config.toml
arch = "dit"
model = "class-conditioned image diffusion model"
dataset = "retinal OCT scans (Kermany 2017)"
train_examples = 98430
image_size = 48
horizontal_flip = true
conditioning = "class"
objective = "epsilon"
cond_dim = 128
targets = ["finding"]
num_classes = 4
cond_dropout = 0.1
norm = "layernorm"
activation = "gelu"
mlp_ratio = 6
head_dim = 16
fused_qkv = true
qk_norm = true
inner_norm = false
moe = "top_k"
num_experts = 4
moe_every = 2
expert_mlp_ratio = 0.5
experts_per_token = 2
shared_expert = false
patch_size = [8, 8]
layers = 14
width = 192
positions = "learned"
optimizer = "soap"
beta2 = 0.99
lr = 0.0027
beta1 = 0.9
shampoo_beta = 0.99
eps = 1e-08
precondition_frequency = 16
max_precond_dim = 1536
one_sided = true
adamw_lr_other_params = 0.0027
grad_clip = 1.0
gradient_centralization = true
steps = 7100
batch_size = 64
epochs = 4.6
lr_schedule = "cosine"
final_lr_fraction = 0.05
warmup_steps = 1420
weight_decay = 0.1
adamw_weight_decay_other_params = 0
Rows from block 5, named by matrix and row number. Rows with one number belong to one attention dimension. Each number is 128 + 24 x the weight over its row's rms, rounded and kept within 0 to 255. All counts start at 0. Numbers have three digits each. After the name is the row's rms in percent of the matrix's.
# v: attention query, key and value (stacked) (model.blocks.5.attn.qkv.weight, 576x192, the v third), inputs 144-191
# proj: attention output (model.blocks.5.attn.proj.weight, 192x192, transposed), outputs 144-191
v.0 088:098102095120144155102165142133080120110111092091120160130129142122112118114100141111129141114129146097166086111181179130129125135148121116089144
v.1 074:143164150145147141125120136132135113109128103129080147138119101147136107129127153111106128148138177126131138106148128164066144156123114157132080
v.2 095:108132191182104116134155121148121116149134116128124118101140155113139131136135129120144125107141131137145166099156141162124132113145095156096081
v.3 091:141152138155133127131120112126174127139132121124121098149130138094118101085150098115105140135088168144142117103104137122145157101084144138127115
v.4 076:163123132126103138127140122132112124166069145127089170171094148136109144098144114119171117106101111123119130172091075094122126107105098144149144
v.5 123:148075119117125119144154106132171123135091117149149097164144139148125109118102143108193157154142134111158099094088108155103128151145148162132129
v.6 094:127107098151116115109164123139101135109091153120135144102168105157143103137131129128123134134167096154179129119127094149079105118136112117152157
v.7 098:125112057130147155129184094112152114151099089103091139142141099148116118126121160113160119160102109127137100139140117115133144127093135122132133
v.8 124:129165108148126153119137153122124138091090141106159096076182132119093093109110117111125122127081097154153108140092111139107133132106111118172112
v.9 112:077093169126093110127137113135102119123149113116131076136134116086130121128143056115108087107138128116116135118174117102146169087136121086115055
v.10 093:167172158170133118148135131127125118159128114131137059143096159125113097116172076144096086135148140163122113136127135149150163073121126187121097
v.11 091:146096092121131104133170133126128136097092086169174089139135146128103106105111112112149129172140136120137099112119075168123145159121153114132111
v.12 098:130117128131105098145139112109155131106119136153154118120184148120119142121149132149116129106111120112112127128115125110119088118127127113145101
v.13 081:126104157103104123130105128120115118124180149106112111129132084116106149087128097146069112134138117093087131069136162115119164120142169087133100
v.14 085:168111141143137115182160132138159117084162098146120114103139140157134126116151165128149128108179116148181153124137156125119130110087128109120105
v.15 083:131144132139141161105109138122134131102135094119105151081143118104108111099130140120125206136128139085122140102170109097144163124122121124152139
v.16 089:160139169157163141093152161123131121125123147103138098137111141120150151166124148104157197133164134158152074129137178126107131113106125123118123
v.17 093:155157149116123123127125124123132126123204122109139075153151147153113127089130125151136156158085149128164136091155113167099135126127140117087084
v.18 098:118133116122113133113093121121076129168146149147143138132147125133094149118120099157165070131112087098120138096122134116164187142127145144133138
v.19 113:107140101140145115134154160131133126106103135116115145090143095165114118159111190108108178180145165139138121142089159168152088111121118158112122
v.20 098:152112132104089120138127120128152125127143074149126078127122105101084101137154162133128182144142136113128061130133141123138171147129128114140113
v.21 076:116105120168122149158126058119147120115134120137168112073098119088124091120151135123108088132091179114110159127129136111121100111124164123142122
v.22 086:134118192090115129137131141129108126114096143149127124123153119146189112142165134095113142093163128154096154134102153133124129114139132124145080
v.23 115:067105129102127130098140084118153120144118077133123108099152088080105120086130144125089086100142132107171188129099138100164140104087124096149157
v.24 100:141119141114108163072105177129107127119176175148139062133114133136180164170158128122173148132150172156121113150168122105121123144133131134145137
v.25 107:088095092184126131129118086123164121133116065119116120137121078121143110118127123100104168101102119176137148113147080132165148094113139086158127
v.26 086:169134131156112119149141069120126117169102157129114162112129094075142117109131139105142112128114120159112192165119134138141165102121146115177125
v.27 096:141145068120127106117107090128148136136119119082105172111166132178092148145076149142159120151125146122137148157119144129102110144097113141120100
v.28 117:141129082165123128131154105124190129124113077126148132114158122152109144125112157116135170113159109126133082111108110111156117142095123142151087
v.29 074:082137087114104125074131118121102135110145146149144156108140102112100159127102146169120121134135091061113164131126116077143114152147142150120138
v.30 090:137075126143123146129115115120094123098141113121140151115124131120149152120148072134077122057127118126119165110138118091138161102139130111176119
v.31 094:153133146151131156106126159129102123111182154092134130120092103151170099145119073134114156130126099136137091095155126143097125106153130097146132
v.32 070:115143117117149108169129070124085106119127126116080140127142170122164126125128177126122123102094141165151121122153095168148104120152091128136112
v.33 086:104133183094095162127112151134145124143146138146102108124108169128120121091129099137178122094121106127109108122145169125125167132096141104163156
v.34 086:168112112142124163133140135126134128131121191128109101129132104155100162127132107152139096125135150127091130123122117125131117078114150103159073
v.35 066:095099098107165130084104123112140124125128129130147132125133126106114156140139092092093112110139105132141126130107138102152104114098110097134164
v.36 119:162118107126108165118118154125098127109156099167114108102120118147166167100194123163076149119135100118115118107129103145128120117111142101131126
v.37 080:056095147134118137126122112124121130124110162141130118137130169123172157138122068134155120135078147161157121106106132137154096149114156111138111
v.38 074:146094167112124153107143164129085117097168172110120132128147124130137142147084116164112089097140138124120140127177107120117102133137087114141115
v.39 110:103107116095129117109146193131108121115120160155128131149120160131157134171126181130141115163116090125129091106130147143101065127130146116108180
v.40 079:149165152145115181163153160139127120133151099141139155109144112123115161097132112122099120124146158111154113129133140144087148100158130157140070
v.41 101:132158110142115126149125147128091121145122130085102110086128117127115131124095155150164150125079145135109120192133136122132150117128082142151084
v.42 084:110138162147133125120154135119148126110125105145110114120123175102111152108093131146096167099140129114128114116117117136093097115103097075137123
v.43 114:136118178125113137141136146134068124157110138126116141115148126118131119114155120111097046136110089122116155163125143132106149097155109119106120
v.44 094:131135110119101141102145107134155133115185133121132122113148133136105129140102113136161174127140113132151150088130122107108115169120112111138130
v.45 120:129152082147078158131149144120112130151142138110120112110154146119078087092159069114090041130113118107128151117133124089135116064132123110151097
v.46 101:161119105150114143122152131116110128150109134101130134129122110154124099133136144105157205128133124125131091195128142160138113123138114130133134
v.47 072:144120151126135171121123095130129135116129116131144129105124167126127147100099089125094147134146139101099107162103108105159110129133111123129101
v.48 103:100132117146092140111149121126164136111151096098134109088129123124105114142079104150144183146161167136175117091103123121108106148118100116134118
v.49 098:160179175125139103183139126128118122122106165144086148130094125115128145086182143130137091116148113119119153162086170149137121142131152139122111
v.50 088:089092141168139115129169110118124121140089115124106139139129164109142114078160119127072164115100139173122125104110175148181170116115126138143071
v.51 115:144114189120078146122126171128137130117137127125124100170137145119141151088110083106148100132130089143117108081153128132103129122151128122104143
v.52 096:105107137158113137161117085119106132125139091147146083168120136134148113131127091144136134085087067161119131096176109155112198126116144160140131
v.53 107:157151135122115124112161134131075123140108090129135098147135167152104102104183094135097138148150117118146123138146124144181159134127141139140129
v.54 125:134127088144122170090143100119122127146081132114169098116150144130082133106153124145127166144143153102124085160095112086131128123093106154117096
v.55 086:144134109162128148177153125123094124104081106132164093122138170121149109138115146132131149136110115153133111138164118129088143135122152087112176
v.56 103:142114162169122156139177132126137117099154169111104145087169134128131117107154141105103148143167152128160105164097169118141075112176160132105091
v.57 120:092122071099111133098135159124109125149096151097135113118122134128094099100059114146142156127080147135148130130092114140110105115124075131082119
v.58 118:157133163106124088144141117118142121137129154136107167124112146154126152103148132171123116173129150104146158148131125161107099173141141095083148
v.59 105:139146076102122115122158116117128135122140098128094165141133124153118113131123135140162100143110111136092081087146121152108125183189176095099126
v.60 069:150168202128132117119085148123119125111137125087132133163110153134138150147137113124119145133139113116179134097138137145134207134124107116158130
v.61 097:134151153110113149114158151129147128136132195123146080129126091132097138148105125122150125155104141068114119105103178083125137129091134166162088
v.62 095:127146166128110138177138144126171132104139141124125130132090153161117146102191149147129117121138147163122107117160097127133090130165128113096122
v.63 106:141159138149093135138092196127141127117193117140120149156118132136131117160119124109152065090132101159181179087165137152140108114158129136135166
v.64 091:096125152129104161141122141117113132121130108158101110111170129108095170128151088108103136090150092123115101103140156117100144154139163126138089
v.65 091:129140147114137127135149140132050120136117142086108146151094148143137101112140049172116121148082143105128137108133143146125152103154147130106096
v.66 076:175152144144131158180107148110130120102121119139139120116134119157111161091129105149167132108147125104157124088097101146116122126132132120123130
v.67 088:110136099137151130096148144119090121150132156094115144115141139144161128147153067166133128134088111133139125143162147131143159128148102112115049
proj.0 100:119142139132173082113123116096124114131140142132139116111104156128122148134119139156135181107144112118128141147160117130155142141140092125166163
proj.1 099:135142135135103157127125129078125183108127137131084126106119170114119117131145128179124149127120077163155148151161120146134121124157151104173118
proj.2 094:105124150124103183123123110104116184144143111122113138135143103111120118135138162132127161141132062152115148182152125122124128156162111132160074
proj.3 115:137144130130099117121121115125109139137124135118143162143149149133169139130131123157129091114113106118143166139122113128116119132156133119160109
proj.4 102:135114128115129156127140112101143135091108151125070070129103188142080114123129120173111157136130101138122144143133133147131134130133121123128147
proj.5 080:118126123107085141122129150100130130140148134130148107166115114122140099129132121118122136125121132132119133125140117132120130112118134120143091
proj.6 108:124120131125193031152140213163116113135153140131139100129086100131096152126132114101127096130123145128116130105144127131151140123099139125116141
proj.7 086:137116131130173036132128132141141086105111152128126112102106167143124141124135108137127117119138136101143157109134130137143135130133116136148160
proj.8 101:133113129135183016143131209138126115131143143127143127110093110126116151115134125131130087116136149133128133098138133135142122131107153128130169
proj.9 134:096123149136129116112124099132137158151129141109123153123162101142141176126116169142132145123141058135147147170120129125129112148176096141160087
proj.10 113:113125131143123103119130122117131134111109150127106144120144163150154150124139147182130092117132086133155151165116113138109108143163125130158111
proj.11 109:149108123140149031125118255101159102154150152111179099130070117131136118119150109120110097099145137143131130118122128149140109124124150127132148
proj.12 130:129117116117140035139128229139131117134139128119142145129122105127110154118137122091112086125117120135136126102138129137132141105116155131128157
proj.13 101:125103132133118083138120163138135116129136116113130153105126121132120176125132161133118155131146066141123153127148132125139126142159095125167139
proj.14 095:096118127128195087134137137113098194146150154145135158122125125131117147127112160156132120134136110128145143128146136138122130149102130123125149
proj.15 109:130149143135102194112124098085141136138130107109124151129132133117149144128124130155136191113120101155134140152135116138125113136150102131154161
proj.16 078:139138118131101058135120111106165088112128153142183117128104122116136121137130137111132190135119077123121193129133132110114109125163118147146039
proj.17 088:145163116101096074139143174110126137138135127125165124107125132129143135097152142112131143142121111140147149127124121120125113108162136135124113
proj.18 100:119125128117117126137132167148148124124132104141088120133120149143182116116136116109109085128126175109138133128104132120114128116123127135137212
proj.19 102:135143129129113126119135148115125128129148102107126140109126120147098100143108147090138106115130085116133121144152147137119126131112126146158016
proj.20 100:129147130122160087144131135093149116139132116106175124133113088141127169121126102117124186137118098150099139092141130139118125136160149122150108
proj.21 078:137127148126149155167157146163114094136134110081135123126102105152108119111156081101119106103135167107118116123134114121114156118090158143161140
proj.22 094:155144125133125166125129179120135134123149097110162136114127128134133123092131134118133139106123054160137120134130123140133125119143145109128024
proj.23 091:130130126113149094145135132159130096156132119124121120126132120136146135118138095125114114141140187118142098129122124132119152135106132142139242
proj.24 095:142134119148130114127115141173137086123136154127189135132144108129119119121105112096133149103103035157101145115132133145129132142133141120145026
proj.25 082:114133142112137172118126105102134124108150096102167119167070073128101123132122108139146185135146172112113149103150145133120105125114132101160117
proj.26 072:120124135099115139164129179110145104140130085140104125130136158124172121108148142143127119138154162123156089180125106122089131133109126151133161
proj.27 092:131159127087094132140133180048147222115143112129095104111140162141143136100123164123114110139130122144163070142133134117118131114160120136092146
proj.28 105:145114128117083099142115169058145123133137104110138149116149130135114086127120163090148157140121062127130124129137130119112118118141144147143055
proj.29 087:126132117117111091132134142173144127126132139131121108142107128131149124133130117112111112125129197093137157113108150119133136112105130152161164
proj.30 088:144115123145100158136138177160128103136125080108127143131131123108149099115127135081146142110106113134117156109114133110127142116103143120159074
proj.31 114:126136120142139094106140109200131099131124156124156133135103081116144159138148095122127157121104173121096180083114149115139128120136142118169117
proj.32 083:117117104106151153146117142136180140156171096104064143121149160137107088119168116084117106079104096127109119104149133151124165113157114103146127
proj.33 090:116130146133117136096126044150090158123110151134137159124159133126174188117115113176119112128112149135126127133116123098127130139132130128117166
proj.34 109:098134137094153170135120091116129150145123135113134111102159120128095141130140141123122106096157055129140089173138118152114128129140125111145084
proj.35 093:091129143122123193110127066119142131139098131113148140115159142133128133128115146126144134123133081118131132190126118155134116145141122115133122
proj.36 082:117125118123172125135117070132114161132121134120146172109170139118141139120122133157123123097131137144133125142137142130120137138138117127149119
proj.37 089:110146134131152143110145147100134152183161100126104129131128162135154098144118144131144135103152118149106175175122128128130144153170096119204124
proj.38 082:138113127104136138136125118140120130177165111105087178099147143109125146130141146111124089091132088145102121148136111107120159113156106115164085
proj.39 118:118133119144105152105126078106136149137124143140139184143135163105168122139123128150125145141125154128114191156123131113131148160149094111159126
proj.40 097:116137111097113161100096061135136142147117137139155136107152135111130134141127146158140086090137053144153117162127121141114114130175108129170091
proj.41 114:103139122127136130132133097125155104150126114107180137104133105133076126161126132111120141105112014133136120151142139140115138111155119121157068
proj.42 089:096131143112175165117100101117129158122113134095143113114171116145101144116129121106137141096124116101143066132150152171124102108113159110125156
proj.43 101:125127117117055186111129090146139117087096149151106133149140172103133119117128160171120077145154117085156138128132132135159092122126136114103109
proj.44 080:126123140118121164087131141133110111098126125119118097148147114135127168115100123149120108151150146124126096141154127135121091126112136131096161
proj.45 112:128116133111115179113126097163116116086092157133115117133145129110108157113120127142111074139157130108151088131129116142144096109097154116075140
proj.46 108:115128123150088109115119102085151138145133126122203144123119119122124113156133152142139184128098079145136170158115151125119140132178112145188103
proj.47 088:130145126089120151098143158112133140165137103113100104126143151142146118134098173110144117118138092131128141178125131134105137159186107149224100
proj.48 096:120133126119122105110127176091138198116132090133102091096121131128117153092105143150122056145138125112144104121137126119111111106117155131098121
proj.49 096:125127141109136093122135188114123041141135111126140116115125133137149087133127133124125082119125049141128134104155132125134122101116150138155093
proj.50 088:157153130116138085127127188093163097145136122137138097128111153139146091121140111151123068128108083139111132067136130140138112122086173134142104
proj.51 113:098124123143114173113130095116130097135144141107137128176118128122141128137118112133128225138117180121109150139114137135134151117147115106126153
proj.52 092:116132130150104185105126138128137118122128113119140103169126133169141116138132131151110190143115141147101162097111138138145121109125139117138125
proj.53 069:120124126137124153114136090124138109125136123136158143161154149140135163153135142129119190137123158120133138146153122126123132150169075124137162
proj.54 126:124151121128135134122119116083157150122134116127108135139125121140122172119113120151135168142147163093125109129119126133139162126140117116079157
proj.55 097:113144116134132110125138124093135201123130146119132144139134126160108101120140100143126147135126175100130162075110118139158137104082153124104189
proj.56 098:116122127101135141132134126097127144163154117108128130108133146105142136100130132120125088141131147080121117112144130093124140120095131114118160
proj.57 113:106138119139118162132114142121120122135127106108103141132083124104123174118096158110145166142169151135118100143137117124143154112116131099070162
proj.58 098:130124128116135104125127197120130073141118119132134104130103122132125093156131099112141031139122065148127131099158116127148126102097136130152132
proj.59 106:117137140136129107146130167081157149141122119118119092120111162130136125119126158113131082156122133120128136115124129130151133125094142126103157
proj.60 072:110148121113151168117140106114104112135158125165183166127160146137138125139100117133124175148113122141117117095157095137128142115146138136162102
proj.61 096:139139126125157142109140078112146129119148118143153130112148120146113178107107119147114125139141167096135094117133111112133151144121119103110106
proj.62 094:114112127112105158140120157118125121147136097125169132139129155112189085121147139128126137143131116114117159098163160118114102119088124140163115
proj.63 104:104115124125117197106129074176083098137148126141184151140144132127134129148132128120115198139115158133137126151137137125120118126152101139176110
proj.64 110:133135127114150058145126095132102125163148121124120171093138098133111132168113132096133110113127138131116122085129138113134152144091129143123134
proj.65 089:119109147135073192120125138128136147123141121097105098130108134119090138120105120149130171144142136084119078154145116134135128097132132109134184
proj.66 089:135106130133131076127126088116093110180167127126166166085125103123110101164119131091125153101124121120099139095126111125143170131106127142121124
proj.67 090:129114128121099167119155138079143150109174111123080111130131110155120132159099122137127137142161125105112082152138135113151120111134155128179125