{
  "model": "class-conditioned image diffusion model",
  "dataset": "retinal OCT scans (Kermany 2017)",
  "train_examples": 98430,
  "image_size": 48,
  "horizontal_flip": true,
  "conditioning": "class",
  "arch": "dit",
  "objective": "epsilon",
  "cond_dim": 128,
  "targets": ["finding"],
  "num_classes": 4,
  "cond_dropout": 0.1,
  "norm": "layernorm",
  "hidden_act": "gelu",
  "mlp_ratio": 6,
  "head_dim": 16,
  "fused_qkv": true,
  "qk_norm": true,
  "inner_norm": false,
  "moe": "top_k",
  "num_experts": 4,
  "moe_every": 2,
  "expert_mlp_ratio": 0.5,
  "experts_per_token": 2,
  "shared_expert": false,
  "patch_size": [8, 8],
  "layers": 14,
  "width": 192,
  "positions": "learned",
  "optimizer": "soap",
  "beta2": 0.99,
  "learning_rate": 0.0027,
  "beta1": 0.9,
  "shampoo_beta": 0.99,
  "eps": 1e-08,
  "precondition_frequency": 16,
  "max_precond_dim": 1536,
  "one_sided": true,
  "adamw_lr_other_params": 0.0027,
  "max_grad_norm": 1.0,
  "gradient_centralization": true,
  "max_steps": 7100,
  "batch_size": 64,
  "epochs": 4.6,
  "lr_schedule": "cosine",
  "final_lr_fraction": 0.05,
  "warmup_steps": 1420,
  "weight_decay": 0.1,
  "adamw_weight_decay_other_params": 0
}
Rows from block 11 of a small class-conditioned image diffusion model, named by matrix and row number. Rows with one number within an expert belong to one neuron, the router's apart. Each number is 500 + 50 x the weight over its row's rms, rounded and kept within 0 to 999. All counts start at 0. Numbers have three digits each. After the name is the row's rms in percent of the matrix's.
Before each expert's rows are labels from the 100 images, of 14976 (inputs lightly noised), where the router gives the expert most weight on average: "peak at" is the part of the image that holds the peak. Only what is clearly more common there than usual is listed. The data: retinal OCT scans (Kermany 2017).
# router: router (model.blocks.11.mlp.router.weight, 4x192, trained with AdamW), inputs 0-63
# up: expert up (model.blocks.11.mlp.up, 4x96x192), inputs 0-63
# down: expert down (model.blocks.11.mlp.down, 4x192x96, transposed), outputs 0-63

# expert 0
peak at: top right
router.0 104:517470539680535561592510485532513453498514507474421487590519460494464519490486535595470492536471531445488542407510405562539435480543476477509518541501459390500676515454497491517500501494517454
up.12 099:420564404493413503457492523446492440553516467445423556508539468466491563503487471424445423531578498487500567483468438482420467495519548518528557423469496555417536504545497500617435454480503524
down.12 094:542541440498428508482522529531509485484564483474504433429404526499509545454544533471500567492425475499588458474516543464515533420457426462574570535499566442552567518574571483546560548529496496
up.13 127:478492473569474488494508561611419465553521447473466481479482458375500602379461499484534422539564506369467588489520464426672575524512431532543541563538484473609489419490578524476483563516503529
down.13 124:533497500445550523524521485402592489444524410506514513496551464377488615528546486474532549496399440499546385495477488470396587546482551504597561450505539513393454440467537439444509425546474542
up.14 107:453567449542509477411508501509526493464539554491546518505431501469537484469513544464522545452525466592592481412512490465482446525562589432584483446458515440491537599436496597522470467459476457
down.14 088:526497409540487479572514478522482494504572514495560528492568507498536462518504477491455538507463448574423595456502496567504512461418347489532463545591475601519486572422491470498537476539513454
up.15 087:523370579554521468548419509517490478475448507489489621482570460392583521495540522493516499438425521464433453524539510492525484467445543497470507463469521522488519481403506531475447423490471496
down.15 082:464474571433583519492466479470517488503413448506491437547483514380511511463438552433566494427595553500564579503496498431498449481587541544515462543535472379537553484443451534494492542514477512
up.16 079:507501492496521509515432497568478483453526534475482577523511461500482563554410527562522489563512551518526583487502466482557557472547586413473473508435456501426566478532565383553468471484528469
down.16 081:506485512427506531462552508588490456521461509547510561510560501520484433536436574454487509515470512375551588474493476499537517547429645441514481453516481422408536430463632388541590541459507504
up.17 100:517516476472517402546520508404595520366574530525436557514473547519463490446492520404520536573497590500490620539453510567461582465502545457529524459459510501521517540556541527496449386452561506
down.17 092:520483453453509560421532479581520553569603568452566483498553436577513488606566465374494540596508477500538477492545420465553542499467449486497539606513470538490491480533463490550502508498502527
up.18 071:521428541545573475470375531553497506517562537597398408517432497400527595507589457460601499562420530489558533548438578426416422470488519421546509473501551511475465559491514439582533495424530521
down.18 076:486569463463497461465595451616440519522496582435538457557485467535535450445525519546563475556434488456638501551454469467520609542549564465459468538537560491483466480520505433474474556448471523
up.19 111:451570435548386444469509497609476451552481425474477394491532404474492530494488552504473416493430502435500578498542405479593559528568520554524576509537461494501489521490472445510554561535423449
down.19 108:476585455445398587494514444388451429443481476496538587510453569452470508436511497528503586507568408465520412523425517551446546559420475581531538475461601495498539572491492520535458498454466429
up.20 080:578482577536483499462559516505516453458529575503418571506556595473576470512552489496519514561506544582500506551467555541526479437498524437463411481503448533544522600488583530437548470471567574
down.20 083:515444517465546426550528541495546407450558476535613545580505393535627469508497490480501542530519541504461530513555363501507420439438533516518440562480448502428456604487462481480516458554586582
up.21 097:502477331574390464430530589465488510555432483574515510516524364479546616516496549538470406469431424569453508490472378534518502494508512482536542474558516550552550583450446468581471464452535472
down.21 099:464483328488429537582513524540530514526429432523460564482455601485546561522518523564591558427496552597530501526503654467488533443530433428516561530457489387511557511427614540498499474561529473

# expert 3
peak at: middle left
router.3 090:472516454531407464481464523482533489532505453477462494396509565513463551584429489566440513357470502588505527408529474514506530496447534548517506432437451501456527490526500548519432462479410632
up.12 095:592407517479515451504491593566512536479515481497506468432448472482592449458513456459633499503483506520550537527442468491511511515481499514470378448587425531493660491507460548478473458504574513
down.12 099:551592549444514515515510334514524425504532496466563519536503486473470484562527430435481526538529461551532474486496493473474504502551468467561673472544491490502578554464455488396512485501511529
up.13 087:578510487375383480450553519449543470519511556566480492484438485507551448514497467508622633566507501526564469512531420550499600447541546479556560467462488471570432474524521550499415463545506497
down.13 076:550506447515510443565511475534429484577533547471477490413564459532469480549440491505545489435479555524478483507436507525493580500386460557488438472544537559447497502508467554467534393517508526
up.14 155:471509499463500516466471451520522493454466479431411514521449514503495493419502474450514510538400468489560517426533454379584482453486442500451418514555502544479501432535606494550503496463497527
down.14 177:534476476537453520574444483516462512601436541493511521421570557530510509533436547560485520499583527517464495463416467570462497472550557464473522467498471517482480440526491481513502454524453556
up.15 074:548485496506451529545525483521513483454425485566520456401446417494456419403536512470553533442505482565506552590538544479524464429479490458541443438529539511576468433445595458540531549551552388
down.15 085:450529468510446490509483550537433426482483492489560504596510472499563489476462616517471487521424502483517521533491444570522597455508480379540443520438505414525567565498586447561461610472540568
up.16 069:562531453418591546495431472488554576455360546601542486488479411486527530377554408491485547482526471477510517574472498448505532503387543458481565459570619510458523481440543438469531496593535440
down.16 076:539491581510535409436549484486517479480472513442519432631530540538534581478447495476502394583429547457456400536514425572515484483557499464507460492420499443521479412514454583406405541533539463
up.17 106:510493419548481459550529513435481529456514582484369595540507518505605555466573497539468471524450526569486528463419473579561470425564548491465529491539552549452553534503517530481511443466553566
down.17 096:518524446442446525461543409568444466458503514483559487433452499516597538538475476478524596515607518565581495519510399483488498366446427481475552598453489479495477537470439455492529477595502559
up.18 080:502557588538510506494531414561406515481548548491465498495567490478475484435588482480552524538486500441567471487453554487604549540474455461414472481411432559483484456487466507592566484498467439
down.18 081:496562424539446569526518498508456473425448478454599532608501498412550447505489586470513505578505617514502523547462506474434367543542560392562544504382458467464583485540485600525475550456552565
up.19 069:492490535540528549548538588538514609485416521496534532464398452415404445556579487434494513526563426505506513446450584531440487513511479361465468498593492524532368448582550489473524558504562548
down.19 072:539479464514519484491483462494427514536448537506543449599511545459473520443403629587521538466439518509532558436458553567516525501468487452508406464498491482419552489469512518553446576367535521
up.20 131:427522522492472482470461534521568495409516566446468461541439576526449405468471515438547578472522499567620463505448495472529472506499585507544479432457537507494567571460517536554413536623580493
down.20 112:533492428512524527557533498443555552455514551498508562440565558609490416542532447559409509574479470506425545479454407507494504520500439507468511468590518569549413584403480448568571429495567404
up.21 091:518522498497557581512473524490508493508476501488437451422593474548411435451468513538506540506512477479565472543485450474595506542519556510515472495522428585500485469462618406505539583544517444
down.21 081:364518547487495464547419508530489490495481486521414476438459484577539486473493406514519501477514570506487560527502423500456471464563518574483489606490504505437430484512538572541474498535488562

# expert 1
peak at: top left
router.1 105:445494479352518452461506490534506557481483524468520505508517520486597480468563473440541501563544536496481466655516566450497547470490501455428462535537546565536389507542469495494554541514607468
up.12 110:449322456465489381582426482552617486537547493557532519484601514463497579538458513519626550482504517519537531536499452500482495504476575491446430413505523456507525483497512416462463553463580482
down.12 114:496389493513455575367419521446429490460553502530453507446427550504498551467501494532590439531446415485505475483508539554546525521542466492419375484509483526488468464505472601504588454538548390
up.13 107:559436550434475453528524545468535426453415486512477455481520561417505570392467436385559497444475503501521532545560516527582559472407542545522522458457586529477442467488535422497513502597515462
down.13 093:455453506611494568467537483530575387536490544453554554532511445414501540577473461379490498515480416526537511438494565422409494497534466499499509459549413484592449481477479597516458513456459503
up.14 092:528481423443478493513483524430474435477452537563460523555450508638599493546546456542522475491487436553471455480462494444491513395630490452396500440489609558551500568451495459523500510504539518
down.14 090:541465563462516481484492501500452561569539451500498468491411512411450468538559521421577491498432535517450467504454452482499496607549528518618536515569596518558491501552444468442493535505450433
up.15 090:566428500422504488468520570517578476629451464480543497486456505514408484511412474406396507516554527628517557564476545501449493462481571498458538448504504545545526512490418482421455523487489527
down.15 083:559518409508446498538515543515449469412459532516529509447476486466460436481540486460566552477548448513497525469431601438452496437442493507464580522492472580450495474486552546577491513457417564
up.16 095:444484514471468503502558449492535514455420562513525479533378549486495485491572518499537511624576510540576540499481478486540528466582483427389525532419565542504502524404554540490533564549533432
down.16 092:523496581435520507462420483498569471509374421414493468500410380548438608483515587486463418471516477471492508495548557613458505479552523475517536464470553499393505538460486490434548448493548440
up.17 086:526404516566642542501528553471502555496521519608512543544428486535569481443531495467462463499476475473461477579464503537492493427525606445500498493568583506562489554467519427486410497547517507
down.17 086:585558451552493459434381470418411580488533500512557523449453586485493443504505539597459491492515507458434450534442429579367525528467479482543564418434556476536479519553482428529510463542515452
up.18 088:508466524488532504460614497416469434512506533494461509532386510438480553421527557482456479526645469584530523462512529461465597496485472529577479473510433543562515488457440477461453546581540536
down.18 082:469502500504384582458505492555492611506437516464494505487426464484469454494436608495471477413504505453538545417561543435541524481532541496481502559449451476571523444522517529574543520497552505
up.19 107:612408520471489533543552546557535543455445468424492516482449542538534562395391458504475466463449470494477555513507545416474511484507581613470484454449495432460414552548575423457496520495477483
down.19 118:436425475488508466453503525443572519508467465425545492487530433490524519527603502499455464534565509501523478474525449535512446426501425627506469571598515552546491523518469561528493470598435508
up.20 114:495463502499518502563453458528450509506556530414487494514503459495498549491541497577503496539432433558563493553509530563589514453447595418564561585384564580517462548459501567502484466472473467
down.20 104:495479509485507484406509400485544503471536451442511459411511520437477527589530570500470547517573560507534532543463427464400560469522440545538546428562447533463506549430485426475542513639454442
up.21 094:456472456459492443429490456481466540549501515447442476508527502541406438517523520408453498510463557586496498565511456434503515491477557475403445521596463598552476487500580525540475529574517545
down.21 088:488531473496464552447469384454469568473513550401545506501495503478533454507471450492498554505481505556539469463424520497360438526521527459521487485369522468542545479496554493502592495475460528

# expert 2
peak at: centre; middle left
router.2 100:548464541433462446453455528447486518547472505472660519402493474533449508528440519428498549479467442490511495635501551490452522577487522494525510531449529535501355523491625447417451494489381495
up.12 133:534461528462472495576465586603519545489411501504438552481492556546604503413415413452455502549438468595511555414494550566606454436491528561475480447502501507537477510557543451444502514530534476
down.12 129:463458559552484488525522549472557490483462525497519481366535482560523536615535561475470470563579503513513435481403462525451393382528568518480537582572511556521484569513480522541451485588486506
up.13 083:459490538511580510529485445497470513484587560514404483355539501706497413490545480423464512452544519439499503441473433450397477474591472457432450430504487462560585481515500441533536513466564574
down.13 090:467522509549432563579493577547462554442412539496434584622538513524572482487461505565574462513466639440534459445541519522582461454548471503489503487475481429546519536507526567500436568495481507
up.14 073:446453446561522513524502522564541510491537577487483502421488567438502524524456418493492468462540549442497465558501459480487535487492491453494435523468585501527571429494480439541507541466604510
down.14 076:466516541494531440479406435439567550436526455501474512596527560459513481429520511552466541527554439515553438510511493559436528508518420489516473545478469556571474556470591446462405487439539576
up.15 130:475541462513486463525372442519545558534494561553466540516499514487571526554511478560491448467497533593535567449433466504560583413456673512569482549568474445537480482503476475480484488527624523
down.15 144:541489529540468524449404508458466485507568490556400450452528518546461457493560454529436552520492361521465469470499520508493552475507372641548523417460580544509462493487487564508450497554541497
up.16 132:509542551440492520525439521479601575443580508496472455510542484562518554495493488452559473452490503488507403562474534537572586535587514563520543476472577535572469405430472486572506469519546405
down.16 124:454505573485487505543493520565488570502564470523503518446443500515535534412471478491416510438491481560481610448483503381504528493436551566438506404533510483497520412374491528526456452519480471
up.17 129:542569496500437586520450496487549527410420443545506556514522523600526627539497471444428510500479446609550492537471458439500528494665562484573539548578541573484477539520550461460458521548493479
down.17 128:411503475519486418486468514478442481527474456608528501486483489620553619406548508554486457448471507536540441515525511606499499465393447517606520471476534447544456540561491525509446424546503488
up.18 080:461540460527455531522441405569490527445478534485426472472471588530492513452545362498485474511532482425480524514476564522472444424513451444417471425551572535590525435502435552529411536505520538
down.18 076:552516482412434505599506439552514523515441565537537534547614549433498456568514580570508552462518559457483536470506504491529444489553512489467519503461454535423528556544530452552491485412516535
up.19 071:522447463447477492472450519542510420452529535507492490386421512440404540384520519455532489427484542489531497430508609535502627528423559503505499464491440496480517440476506523518570515423560494
down.19 076:546504444442490470508524550506600432563588505477492565483615556503526466508539529508550459375526430459460454502477562505472540547451453426478434537547522464530522502531582486578491473468532489
up.20 092:492592554468475517525507497576522529546524583513442524449502530404519504563453494599434489567532429515492623490612535532564512473542466480613458517585429533508506460538535548460599480526564436
down.20 100:522560483491467448545506501410549505523576403491576381676466485458581557486492535474569517539479537545568491485504423550463565421465459466509467481484550468473479439534499447471417483439567545
up.21 096:429523566471434598428452503519514457422511546450442438518440464538497516498513480514539528484506502533598527479529563463457490459528379429436592400500582543540514546460492583507542475514498460
down.21 095:530546553575449446534568482524449413443519539426503471389515529446472475522588465460461467343552436555433533416444555509541449491487553607540439427529487521492542585448468504558527438500420465